Rows from block 5 of a small image classifier, named by matrix and row number. Each number is 128 + 24 x the weight over its row's rms, rounded and kept within 0 to 255. All counts start at 0. Numbers have three digits each.
After each channel's rows are labels from the 100 images, of 14976, where the channel reaches its highest value: "strongest on" is what is common among them. Only what is clearly more common there than usual is listed. The data: retinal OCT scans (Kermany 2017). In brackets: how many of the 100.
# pw: pointwise conv (model.blocks.5.pw.weight, 256x256x1x1), inputs 0-127

pw.10:149089105121103108111106117111139101141126137143154131121166116124094135120131128126133125123071144145091131129122147080183108173149132139124110137166117142185131136142129119113133134145178093127127154155138130128110118142140105109112114129095124111146143112142131116132166118127106114146110102175122141122097081125132093122110070136103142115142102126128130134172163114162098110110099
strongest on: finding: diabetic macular edema (90)

pw.178:117113117138108132135136158116144122085144150132100119089155090057121116128120136133134151127124103125137157066145108124107141071146135134115137145123132155107150121109098160097156106115120146131129102084161094090140118108116090132119182087097119089152161142164116139100126129135109120071122150099114136117124126103114129114150114100089126122083102109141145114102133144129157125096098
strongest on: finding: normal (86)

pw.197:137136138180150112121124120118112145121133121116119147113123063117097130128130069149132168106106164126145117136087114084090129145101130139109128166100109103175101157141144101136094125146134131128147106136101099145157106132124141186089153137148147125093147137163118130141104163138134129140119125087131079080138097146141146121080156106159119138147108129136152141116154127131157172122143
strongest on: finding: diabetic macular edema (94)

pw.5:124141121084113112164120119136133139103134123139168162149112139096108118102128128129154117136105138093132148113173103097139182121143151145126156148168140097122119091163128095084123121076095119095151122113169147132081079120100128148119112078094108155120091083117091143149107138108086113097108126120152146079120173140115125120102136120090106126151123113122087117093116142143124142101097
strongest on: finding: choroidal neovascularization (100)

pw.238:104143115105086100128169091148128129111159116131160136141124095158116120147174109097118142102143143111101119138147133148118157114098143140119194117150153109139103100118174093127114099119097110120086165110141161110106104162116106099112125126142117122124117103130097118164159130117081119130123169100121118136144137116189132126112119121102095131140171121106131116135126136141129106126107
strongest on: finding: normal (85)

pw.13:135140129112097120112101126128151113134106130113140129110125151113072118184143148081138133111109114135202153067138115122146137128132122149145074138123130105144130158141137105106131133116131133137171080116146147114094192078147115123129152140118124119129164158105080124078107138134133133100138113110090101143112119138095110125091097144105127156160094099108148141145126136139096123094181
strongest on: finding: diabetic macular edema (49)

pw.115:092140116170127109099135121151154137139105143177174158132136170112120118125101110115104165156131113119107169112114119122098151155132146160104146129131101152121162108087090185158120126117106103147145101171185088128105142138121149134134169099121098147158156149178128081142052134154144131115136102162140151090123117142131148122112158118113153129121102093145123114115169121112121132116128
strongest on: finding: diabetic macular edema (29)

pw.41:114119140146128147103159155116095128124174129143125170143105112110124100118140138091154135165146145120088142118135134174136125119139135129120118154115148133089112141113139142100211138121129134168138116116123126082121140165165098139126140093113144119127126118039085134138119160106139096121176145156131097135146141160123145107107106148174103121126157134136146140110118152097118165132120
strongest on: finding: diabetic macular edema (67)

pw.152:093115138067123177127129134116074137115146130098130117107157134147119166134174131120129115142149114144140080126091093157180125141142135113081082154078161118119149084110126104122145119123109130113120116092116118120150091136098138115112129125106133093133114132129112116090134089142105118156133077109137136112101134125107147125131153154108112125124116136101138088135156115084095157141116
strongest on: finding: choroidal neovascularization (61); finding: drusen (39)

pw.154:119164128101135115144166158084107180126096094159156126123149100102145148132156109145156084077126143139164159097125123135136129143082109140098145085134087139142142106111117161108103099127123139148132136124133116086118099124155136122106126107163095094125136148131139149154130146150118163113115128114102150108135138120111128111160140118143147106113107148095151107150118126107157164106130
strongest on: finding: choroidal neovascularization (97)

pw.94:105141128120125140150166132118120144157149158129153146104133154109150144107111126114139075134135110130102117141155152151155135152139111142124126130128130126151108134095112085142178120105169126070111129090149154148101093115125150076156139102164156170133126141096088166131117104157147165120115159155156169107115118144111124134207119129168137141079120123143144112160135142113138083139119
strongest on: finding: normal (79)

pw.211:128155150059115112128150141130118129164148140154102140094139115138159142156059130149102119150170109111128130175146123120138138110145094134129108099121142127147137123125140131110111167157133089117136145151121102118088115176125114116108157104120142049118141137143154126112112151130136105067126121115140147119118159108089102175103154170138170150142115172145150130132122140120145132091116
strongest on: finding: normal (79)

pw.76:128133142098137139130152147075117109110099202173154097143162154088122113103124112136139094128117130087123112095119136111119113144123096122090122117109148136109129139136118101183123125122122145141116183143108134114130130130117103111114128076139133137097178140122124132109146152133145104153131154135107116127169128149108124107138108125160193124118212094131135128144128113123097068162152
strongest on: finding: choroidal neovascularization (77)

pw.32:173133141120113152145087144082118084127092118138115125117069136141145127115096173135105199116119117108152116111102159126089106170125134128134107110131129120097149155111129091093128141083100079144104136092114155094111129121116145131115151136145092088121143108136102154142107111141117161123102135112127136169158110134128154083135119118138128104122123142157095136124094145117134118158094
strongest on: finding: choroidal neovascularization (94)

pw.210:134145101106100164111109107122141122180135120109138130128134131073145092150124126113111148100111111117123135141078128182156095125155161159143110136079135138100145146110181089100095145155078105128130147151143144124086133099159117166133107152154151141095135114119130122126182098181118152117136107104119159144116156130102102115134148110115179117157102139120141110158129131142143102119140
strongest on: finding: normal (81)

pw.12:134087092139103119137085126103117101113157169176149142150133154129106092103126072147173125109121129120118125144104110136118191148120113105169111167137135096121097136144095143149133141083125073098148186117110130124117078178110089119147124116126127106124096114114145096158156150141075095163112111120119099124138132172172155126134150138153132104153174126097111125142153109120108110125148
strongest on: finding: choroidal neovascularization (89)

pw.44:103120101086123104122114151142099106098144139122120149134103140126126174124159150119139079193130137100095093131173106156124145113121139136154136126122121115149091115161129157092127150135122114149103118142118138114079160124160118129164129114095150114135172133101105145122120137132122164097128114124128100109127119130090130132152187091133130121129121099147131092085106089165120104140166
strongest on: finding: diabetic macular edema (73)

pw.113:143130150138112111129128116175128141146183089131115176140125161149095085140115131095144154133112112167111123156134099135143151087151115140155113105119093105082122079130126131097143110114116120112158113137126138148101119136133118080108132131109126111168127131177108106090124111178096142112132133168123132162139172109123095149128155148137157128092160190108148143127091151123122103094108
strongest on: finding: normal (98)

pw.185:182110153147113109139109102121100097168126119101139112110111141159129142129127134152124088167124099099168092126115133109117142177125073159121087156108099144112116093137136120184153141117126139127115112113101170116106149141123150138096113143115096099145136115165126078150104131112127116137104167116119104132086154114113138160154113134094146156144091161096110158173121165141090106137130
strongest on: finding: diabetic macular edema (55)

pw.124:149116096102105150179115154109104162109141123117189131130126099102167144086138076139124162089120121067147191149165126111110114154104118121107106152108136116116118121121133135083124126124132180170111102176113110142144140186110162120110157132115160117131099119135122115104138132123137171130119136126137110147161139108138130147120145147137122137105132138108127131109187104096063116168102
strongest on: finding: diabetic macular edema (37); finding: drusen (28)

pw.120:117150119140163113128116146133091159111079131157101116126129103077149106134102092131182145102116150132138122126104144138148103091122162145139159122143135114114091144122111112140170084138105122181140160117128154112187102101199122123127076099135105154081150122131159114123116160179093148101142112090130157071097146154141098141151135148162123107171124118105076174157149092137117130131124
strongest on: finding: choroidal neovascularization (69); finding: diabetic macular edema (28)

pw.193:106060148116139118117104089092145133131097123136122117139103157107114099156128118125111135140128124113124131070127082119127137165135168073144121136108104138107120102127104103124145148109131144152120071123160134102112134120144183099153119148127126110130114117097104174114108099145115130117106106101075137121110116093150139133139128123150115130106152141139129110098116097115141111075167
strongest on: finding: choroidal neovascularization (64)

pw.137:149151097089156098109130162149093108133149175087097165147114119113127138111113139111121093137130153110114090145104097126130179133123129114124115101158160140135140135143154122123125092133137139161139104173133125137099141120136106100152065112155150134161110095177124126076096112169151117136120130143157121135108124108097095161203120136115111144089139116131113118111163092154165099125107
strongest on: finding: normal (95)

pw.204:112121111156131127118140119139154141104142126120148118154104131150149142146157167131124103136146110135095135142120112101141142109146144135124175128120107101110113109122141114142099138127115176115133102102106105111088120148077127040122101113118113133163089116150162161175139135133134157123132138168115103139151129192145129113096119076122137152112135132097130149156168118174150099084089
strongest on: finding: choroidal neovascularization (75); finding: drusen (25)

pw.241:178152079130084126129142149125105121121103101119138117089149162139118121114112148152124127155109093128116078148122101157165112132160126115079105110128105140137166158094092088143163107101117117129126122161145091130112157176123108128136081123109165130136153160112183115099145155099124114089208150112105118109125167119158156112139123126123107160122134172189110084093140141150119164131145
strongest on: finding: diabetic macular edema (69)

pw.67:134144123116164128138142123136114113118133135168171131159096111115140137158114113108138136144095118105129103155125109114146146146125110102148104155151179168145095128151125160128173136106146133088145152136136121133101117114118112148147107148155169144105157116128087139154137118127160134120158185115186148147103148113166108119115155101118133108081126099123097103091120163138198166150134
strongest on: finding: diabetic macular edema (52)

pw.101:123115122147096127102152144119139160148111132107159135152147139095133132120123144137145119142105177134149125101140172139127142111098091125131124174110137123127164105121113114140178109123165153112148124124113143146125110151142096139129119127100169121130168109136133151126098158089136105145156132120158122127140072137119133125117159124155099129109095071152129119140170133158124148130131
strongest on: finding: diabetic macular edema (44)

pw.172:127106111093103118119118127128101143138078108108134146154129175138104128117096161111114120150118131112138116106190111091135089174120121097115164132147119101134078129158108089105134123129119141149113126110171122133168120183127164126111100091121158143151144165161154163154101151101107135136120134081165168172111121118134156141144179099135098095104148140129138124147153127090162081144128
strongest on: finding: normal (78)

pw.191:117173115135096150116146176122134126115126098112150115132105112155125083128139122093146170132158135112141119146138119110156081147102155127101130115139143161160087115103087135133135143096091108126120181097155099156162122184142144090119139099086165106151106159136109106118101130127155125097119153137101120106100122167127131136128111103139127134119136115141137120117118129086150116125117
strongest on: finding: normal (93)

pw.38:188146120125128137147111101133140118126130126136112146128165112141113149140124128097128095102129108173148151154142122166144132124125098148126076116144122106137126170133152135152123120122139145124139168128129106100129124104108134153120137106102079096127178137147158123133147148115089114143114191112117124150137141120137132095140091151166115183109130113144127112109129114143103125117123
strongest on: finding: diabetic macular edema (74)

pw.23:131125145133151117110153138186134128117133197102112144127122143132112108109099121105138122114080139120178105157135115091131108159098124107121148139142102119141148191127173148142130143133132154132128131099118114151105138153154133138125152118090130107196095078149120123105089104128096115157157120134147118086142118129134110152129109148140144131092085132109135189073110116142125120112113
strongest on: finding: normal (100)

pw.60:111107147065183095111144109111120116127084192074085127104146138091120139121141122123135111137174207127105134142083150154136131106141101137143150158105113122123167175122148110109110124123165090140126137121160162130092141145135131159107067108125130130156127101170159117166140133161127108105137119139131104116115140127146107130162140172174140139133076160104134132123143124134166119139153
strongest on: finding: normal (91)

pw.69:104105122152143143081148107117125138104138126089183161146140168109114090149115106117140109139165177125130113132096105133112099174180145120101119149152101139140127145153152083155135148090098090168151121134108142169135120104162128128102105132133131153122145106110106162115119148126166141119115108161146107137066104173121100133132112156141128175135116135117152085148136111107123134100111
strongest on: finding: diabetic macular edema (52)

pw.248:138131093122127131105139113131101101161122110124145124129104177168121101111139118084128091112135095072121145140148133149128110142124141105130082111125146108077098138159117104141106137100154118132153131171155105118138100118101182155171135139176094152134119121102129163129136115120095148161133111095102117186139104109106175115190106132142114157129103138164107130109176115172154109149127
strongest on: finding: diabetic macular edema (80)

pw.62:148151092100133133121154152099140072146146157136179104124121158141104151180121128148115093149163170082107147116151117152172148106123103137121102153104133140078138131147087145163138127100104142142107146105120125102124136126145139080084121068120158132119128113152122130255129115144166112141134194120166120100094103125134124158138122077135080147100143129122106087088128072113105092152156
strongest on: finding: choroidal neovascularization (62); finding: diabetic macular edema (34)

pw.213:162122135110106187132125107147056144108119132124099146147198114147112139134141141096124137172125142167157127131174129083177111130139122127195119103146124144139115117118141086133145143073107114139110142120119081114129073145118106138136161118125121107110140105114145145115079124138119146171104120115136117104138128139113135123096139152107112163121189117101145080175151103121081118151153
strongest on: finding: choroidal neovascularization (99)

pw.186:151081117154124086142142104093114103104097143099150153169146133113113148144164143139133166113132129094092101137118153134109182168124168117108169160146154121159118145148091104110135103115102148120111157108159134136121135120120149132132116127124141106120134167096150138150088126159178082102180106151100118165093132081085159136139095137134085149116091153150149118133104149124122097133129
strongest on: finding: normal (81)

pw.68:132155094123119092161101150142140136121147158199174133163108127108114111129111126109116160149147099135169129103084086137130126111121118108110131102147141162135121143147143155108122123111124061120103114119086088125124135149155148132129114124118111144142126088102100145085185121101142147153176121137126112144108192156188121126066142138131120163104134173106132131090134107159113109128124
strongest on: finding: choroidal neovascularization (80)

pw.151:107185082148139127149124151112129126138152175147107142132129093117121142141122134081150130140096099143148124130110125116124142146113134120092163152157123160081132148145132113121089116135102144128141127141155145123135136092097143141105101160187124080151101140108146100162129151143123118118135109119135090148111158127098125112128152096150114136113109134117124073107112122121107136137118
strongest on: finding: normal (79)