From a checkpoint of a small image classifier: trained on retinal OCT scans (Kermany 2017).
Rows from block 3 of a small image classifier, named by matrix and row number. Each number is 50 + 15 x the weight over its row's rms, rounded and kept within 0 to 99. All counts start at 0.
Before each channel's rows are labels from the 100 images, of 14976, where the channel reaches its highest value: "strongest on" is what is common among them. Only what is clearly more common there than usual is listed. The data: retinal OCT scans (Kermany 2017). In brackets: how many of the 100.
# pw: pointwise conv (model.blocks.3.pw.weight, 256x256x1x1), inputs 0-85

strongest on: finding: diabetic macular edema (56)
pw.235:24 78 67 38 72 32 48 50 49 54 34 50 22 20 83 72 46 65 65 55 43 49 55 62 76 59 77 38 19 37 48 32 55 57 49 64 51 31 15 77 49 53 73 29 75 70 40 62 72 66 41 63 31 32 55 36 57 51 40 50 51 50 54 64 49 27 35 71 36 66 51 44 73 45 40 71 44 39 48 39 25 68 36 53 64 54

strongest on: finding: diabetic macular edema (64)
pw.191:80 69 64 50 72 47 68 43 70 37 54 45 64 68 76 48 76 51 36 41 52 45 50 54 43 53 26 38 45 51 55 63 43 64 67 37 57 59 51 53 80 27 61 54 70 44 36 56 70 81 57 43 54 61 37 61 50 52 71 59 74 52 76 44 38 38 41 44 68 69 48 24 25 59 29 44 58 43 44 14 40 52 54 59 48 22

strongest on: finding: choroidal neovascularization (89)
pw.99:74 49 53 25 49 55 41 70 76 54 92 65 66 46 49 64 55 47 47 46 60 65 47 62 43 62 32 42 69 47 23 33 37 65 65 52 42 41 51 38 46 55 48 66 80 55 22 29 55 48 47 38 17 30 51 63 55 60 66 53 60 54 57 46 50 38 55 66 29 43 62 21 31 17 54 34 44 25 32 35 39 40 39 63 55 49

strongest on: finding: diabetic macular edema (59)
pw.105:75 31 54 54 47 50 80 33 55 42 80 53 52 64 37 46 35 68 55 71 55 58 85 46 56 31 61 54 61 77 27 51 48 15 58 48 85 40 51 45 42 63 54 33 50 48 46 36 46 70 40 41 51 35 51 61 72 40 42 54 55 55 27 34 34 47 57 17 42 81 92 46 67 37 40 61 84 55 36 68 57 31 62 58 51 40

strongest on: finding: choroidal neovascularization (71)
pw.76:54 57 60 28 72 42 56 03 62 57 83 61 17 27 66 51 48 34 52 57 60 44 36 46 25 33 24 57 46 55 46 37 74 31 46 61 35 44 55 54 71 48 13 71 40 78 67 30 48 57 31 65 91 33 49 59 48 35 39 20 46 34 59 58 41 50 82 42 65 52 54 37 42 26 51 28 47 58 22 42 57 55 64 52 35 61

strongest on: finding: choroidal neovascularization (95)
pw.4:39 36 32 51 51 43 40 57 38 34 47 53 48 60 51 59 24 51 44 46 31 57 52 53 45 65 32 40 46 60 47 45 36 13 42 47 61 70 88 38 42 47 48 68 32 71 84 68 55 38 63 76 93 44 67 56 47 41 42 50 46 46 65 23 55 46 58 81 61 67 40 86 53 19 63 81 51 34 38 39 42 43 63 70 57 54

strongest on: finding: diabetic macular edema (31)
pw.222:41 49 20 53 45 65 21 59 26 68 34 41 52 39 95 50 34 20 42 59 51 46 46 25 31 65 51 69 54 64 48 39 84 54 58 34 64 52 31 59 50 56 67 50 64 78 55 50 38 85 70 54 27 47 35 57 58 25 50 65 48 38 28 56 61 36 75 53 70 58 58 40 70 49 47 37 86 73 68 45 31 30 66 59 62 53

strongest on: finding: normal (96)
pw.240:73 47 32 59 40 21 15 78 32 40 56 66 28 57 67 41 46 72 57 86 61 51 36 43 63 68 56 41 57 58 61 66 55 30 53 54 53 49 40 37 44 53 48 78 46 67 58 46 49 49 17 34 58 57 99 45 40 56 61 51 69 37 50 58 72 65 37 70 42 30 49 58 69 58 43 70 56 55 57 53 33 45 34 46 39 67

strongest on: finding: choroidal neovascularization (75); finding: drusen (25)
pw.156:52 46 53 29 78 78 57 50 38 35 68 44 58 37 47 60 15 34 49 56 49 47 30 48 38 45 43 64 48 30 61 34 63 65 60 57 38 38 31 48 23 60 27 79 45 63 57 52 36 54 51 48 69 63 53 62 66 61 55 68 49 57 50 79 54 58 47 43 59 86 58 58 56 41 42 65 63 48 29 46 41 47 43 56 39 69

strongest on: finding: choroidal neovascularization (66)
pw.202:38 29 61 29 67 41 44 52 65 57 51 38 46 69 80 62 46 15 39 39 50 46 35 71 48 35 33 58 69 62 58 67 59 52 27 41 53 39 57 44 53 42 64 29 82 39 60 21 54 49 91 41 26 65 50 61 43 64 41 38 51 38 16 46 71 59 81 29 82 54 57 38 34 51 40 20 37 33 40 50 36 44 59 50 52 42

strongest on: finding: choroidal neovascularization (62); finding: diabetic macular edema (33)
pw.242:60 80 47 38 24 66 80 33 59 51 72 41 16 62 29 51 27 21 57 73 49 43 12 51 66 76 28 66 53 68 52 33 61 53 62 98 45 54 56 39 44 58 61 96 65 41 75 68 57 32 35 24 31 34 55 78 34 69 55 51 64 44 51 56 42 21 63 60 56 52 41 33 51 61 45 53 15 58 26 45 33 48 41 36 55 29

strongest on: finding: normal (81)
pw.125:49 46 44 57 54 56 37 46 46 70 36 45 67 67 45 39 19 39 36 72 52 34 62 43 40 85 31 23 93 44 78 45 39 41 56 74 52 33 46 55 53 41 44 72 31 41 59 72 52 58 65 62 57 35 28 60 46 60 45 20 52 48 21 58 47 31 60 44 91 57 51 53 44 41 42 53 25 56 16 18 50 61 63 53 30 70

strongest on: finding: choroidal neovascularization (82)
pw.144:74 51 38 44 38 57 59 57 55 44 59 67 14 41 66 72 46 41 67 77 27 70 42 63 52 34 47 25 48 54 46 44 56 38 32 31 65 46 64 53 41 47 41 47 74 58 50 64 43 70 29 40 51 46 45 26 44 51 53 65 42 30 53 66 32 43 71 21 35 34 51 66 22 30 51 56 76 55 24 52 52 45 70 53 52 34

strongest on: finding: normal (78)
pw.245:31 36 28 59 39 59 38 57 34 19 52 64 49 59 47 47 70 44 52 78 58 49 51 32 52 57 57 44 23 47 57 51 36 58 58 56 67 60 61 38 39 55 51 79 27 46 44 67 64 30 78 51 39 48 22 48 28 54 42 30 37 55 34 43 47 54 36 52 47 57 59 70 66 25 68 49 35 59 45 55 62 82 48 45 82 77

strongest on: finding: choroidal neovascularization (74)
pw.185:55 43 28 20 45 62 42 60 52 59 24 53 53 78 72 39 31 42 28 70 39 27 44 39 51 17 31 62 48 63 37 50 68 39 60 20 37 58 62 39 48 42 89 30 50 46 80 36 45 52 51 56 40 48 65 44 48 37 62 60 55 27 41 37 62 33 72 42 22 47 71 66 59 51 56 25 71 40 69 31 61 47 44 64 19 64

strongest on: finding: choroidal neovascularization (76)
pw.153:30 56 83 29 49 69 37 33 71 49 85 52 79 38 45 63 46 48 61 45 38 55 52 50 66 42 45 67 58 47 18 43 36 75 54 61 24 44 41 84 40 38 44 42 57 54 72 31 18 46 53 87 51 49 49 35 42 35 58 30 48 51 25 58 24 34 42 22 43 50 58 51 57 57 49 48 59 56 67 57 36 61 62 53 53 32

strongest on: finding: choroidal neovascularization (68); finding: diabetic macular edema (31)
pw.147:71 30 63 64 27 45 44 51 54 61 70 48 35 50 41 60 49 59 55 26 41 58 59 40 66 66 41 44 61 30 43 83 47 41 56 67 42 56 43 43 32 41 59 53 81 49 61 46 66 47 70 59 23 44 46 20 74 52 52 38 43 55 27 41 53 45 35 39 37 56 71 30 56 65 21 48 43 46 50 30 37 58 31 38 57 39

strongest on: finding: diabetic macular edema (59)
pw.68:38 34 68 65 66 59 49 19 69 77 50 33 72 54 31 65 43 41 65 51 70 50 32 61 39 65 43 52 39 33 41 51 32 44 48 62 48 44 33 54 63 26 24 79 68 48 50 56 87 45 64 51 39 50 53 55 44 59 44 44 37 51 60 39 58 35 57 89 71 43 71 37 52 49 76 52 44 45 60 45 27 66 61 43 32 25

strongest on: finding: diabetic macular edema (29)
pw.133:48 60 42 53 38 29 73 55 78 45 84 54 61 36 56 47 56 32 47 31 49 66 39 47 45 49 39 33 49 65 64 56 78 60 55 50 58 34 31 72 49 49 57 39 36 38 34 50 37 61 20 47 65 30 32 38 36 39 36 65 55 45 55 58 53 45 46 51 58 52 66 84 39 52 43 60 71 38 60 56 69 46 37 46 46 36

strongest on: finding: normal (78)
pw.175:40 56 56 81 53 27 45 69 31 68 35 65 70 51 56 38 27 64 42 83 49 62 67 39 59 71 39 30 53 59 26 45 71 37 54 29 71 38 62 47 68 66 22 49 32 43 55 63 29 45 51 49 47 41 43 45 31 99 41 60 61 25 36 51 42 64 31 37 65 44 49 48 39 76 50 52 13 44 42 80 44 70 33 58 64 33

strongest on: finding: normal (78)
pw.114:32 72 68 78 45 68 39 46 48 66 23 48 37 60 06 62 55 44 42 46 34 74 76 53 44 60 38 29 20 38 52 60 27 68 48 53 41 42 77 70 33 51 50 62 60 53 38 63 54 30 37 42 52 20 64 52 42 40 45 30 56 40 47 46 45 42 54 77 55 52 50 55 72 57 51 49 30 34 53 40 37 64 73 64 70 34

strongest on: finding: normal (96)
pw.9:43 37 53 42 39 40 45 56 45 35 74 30 34 37 31 51 45 65 58 55 50 37 37 40 51 52 36 53 76 66 60 43 31 40 47 47 49 61 48 57 38 90 36 53 24 65 27 51 51 56 40 72 29 35 65 55 55 32 43 53 46 45 31 51 26 32 52 17 44 38 30 64 54 71 35 61 38 77 46 33 47 59 52 62 61 31

strongest on: finding: normal (92)
pw.212:50 38 49 54 66 33 22 44 62 51 67 43 66 41 45 36 38 36 36 82 32 47 17 49 56 36 59 43 29 61 38 53 64 57 19 43 64 42 13 65 61 79 69 18 12 43 39 56 46 31 52 39 28 60 39 45 49 52 52 26 37 35 47 60 74 42 67 34 42 62 53 14 69 68 39 47 24 50 69 77 45 82 65 32 56 64

strongest on: finding: choroidal neovascularization (86)
pw.253:25 38 49 49 49 53 36 63 60 41 81 56 42 57 32 51 31 72 55 46 34 99 48 55 63 53 39 48 60 53 83 40 37 70 61 37 38 44 48 25 48 66 47 58 74 56 34 35 43 28 50 31 69 53 60 50 53 68 47 40 43 70 28 42 63 21 49 33 67 42 50 57 48 63 49 65 60 60 30 52 65 51 38 19 45 64

strongest on: finding: normal (92)
pw.41:60 30 56 42 70 64 53 37 65 39 43 73 35 30 43 60 54 51 41 43 69 46 35 39 21 22 57 81 27 50 41 40 46 69 12 45 60 45 52 97 32 69 49 80 54 56 44 57 82 57 28 49 66 46 31 37 36 53 67 21 43 51 58 74 43 26 28 33 43 56 57 33 59 39 79 42 54 50 65 55 93 43 51 71 42 86

strongest on: finding: normal (88)
pw.218:36 37 56 69 52 46 46 45 52 50 27 37 64 26 41 45 54 35 49 68 29 87 33 69 70 55 31 48 37 51 31 31 55 54 45 48 39 19 69 31 33 83 43 47 45 40 36 48 47 48 70 56 28 44 39 39 62 34 56 32 58 72 60 33 46 33 47 44 62 55 38 36 52 73 56 56 44 40 41 51 59 45 80 39 40 45

strongest on: finding: choroidal neovascularization (92)
pw.17:53 49 57 30 41 80 25 61 60 24 59 49 43 57 40 73 32 53 34 24 62 97 51 61 34 25 52 23 31 37 71 42 60 77 30 50 34 40 69 51 40 73 51 48 40 67 52 53 44 42 44 44 47 60 61 61 55 22 41 55 33 50 74 29 55 40 55 77 51 51 35 25 50 26 66 57 54 44 99 46 55 42 72 35 59 53

strongest on: finding: diabetic macular edema (45)
pw.239:51 46 58 63 40 58 41 32 36 33 63 42 33 46 28 76 51 30 36 30 53 43 33 51 55 39 54 41 84 42 44 81 44 56 27 40 39 33 36 77 53 67 63 55 60 70 32 46 45 40 51 34 00 74 57 42 51 48 60 25 42 86 43 51 57 57 68 58 18 33 52 33 44 68 63 57 45 42 62 39 65 58 33 47 31 51

strongest on: finding: diabetic macular edema (38)
pw.134:61 41 42 31 49 39 45 42 43 31 65 76 30 56 54 47 55 53 28 63 67 40 44 58 35 62 41 28 37 52 39 45 46 65 42 61 32 51 36 44 55 54 28 27 70 53 55 41 11 62 47 64 36 06 24 39 47 88 46 42 60 77 43 60 44 54 29 37 80 28 54 32 65 42 63 16 45 49 49 69 44 50 65 47 25 64

strongest on: finding: drusen (55)
pw.176:70 39 73 51 50 90 53 33 79 65 64 63 32 58 71 48 47 59 62 69 56 68 54 69 55 39 63 68 53 42 56 51 27 75 72 70 42 49 40 64 47 46 62 43 70 63 32 61 59 14 64 24 59 38 38 27 46 56 44 44 44 44 34 39 30 59 77 43 49 37 64 39 23 35 34 62 52 56 57 43 30 42 67 65 54 22

strongest on: finding: choroidal neovascularization (70); finding: drusen (29)
pw.86:71 43 48 65 52 60 40 48 48 43 58 57 36 47 47 95 92 34 68 60 55 74 79 52 66 46 60 71 44 45 65 32 41 29 91 50 29 64 36 30 28 61 23 36 67 66 22 39 54 33 61 12 40 34 63 50 62 72 56 23 49 55 53 53 16 40 38 57 38 32 81 52 36 28 59 41 58 47 38 58 51 38 37 45 64 54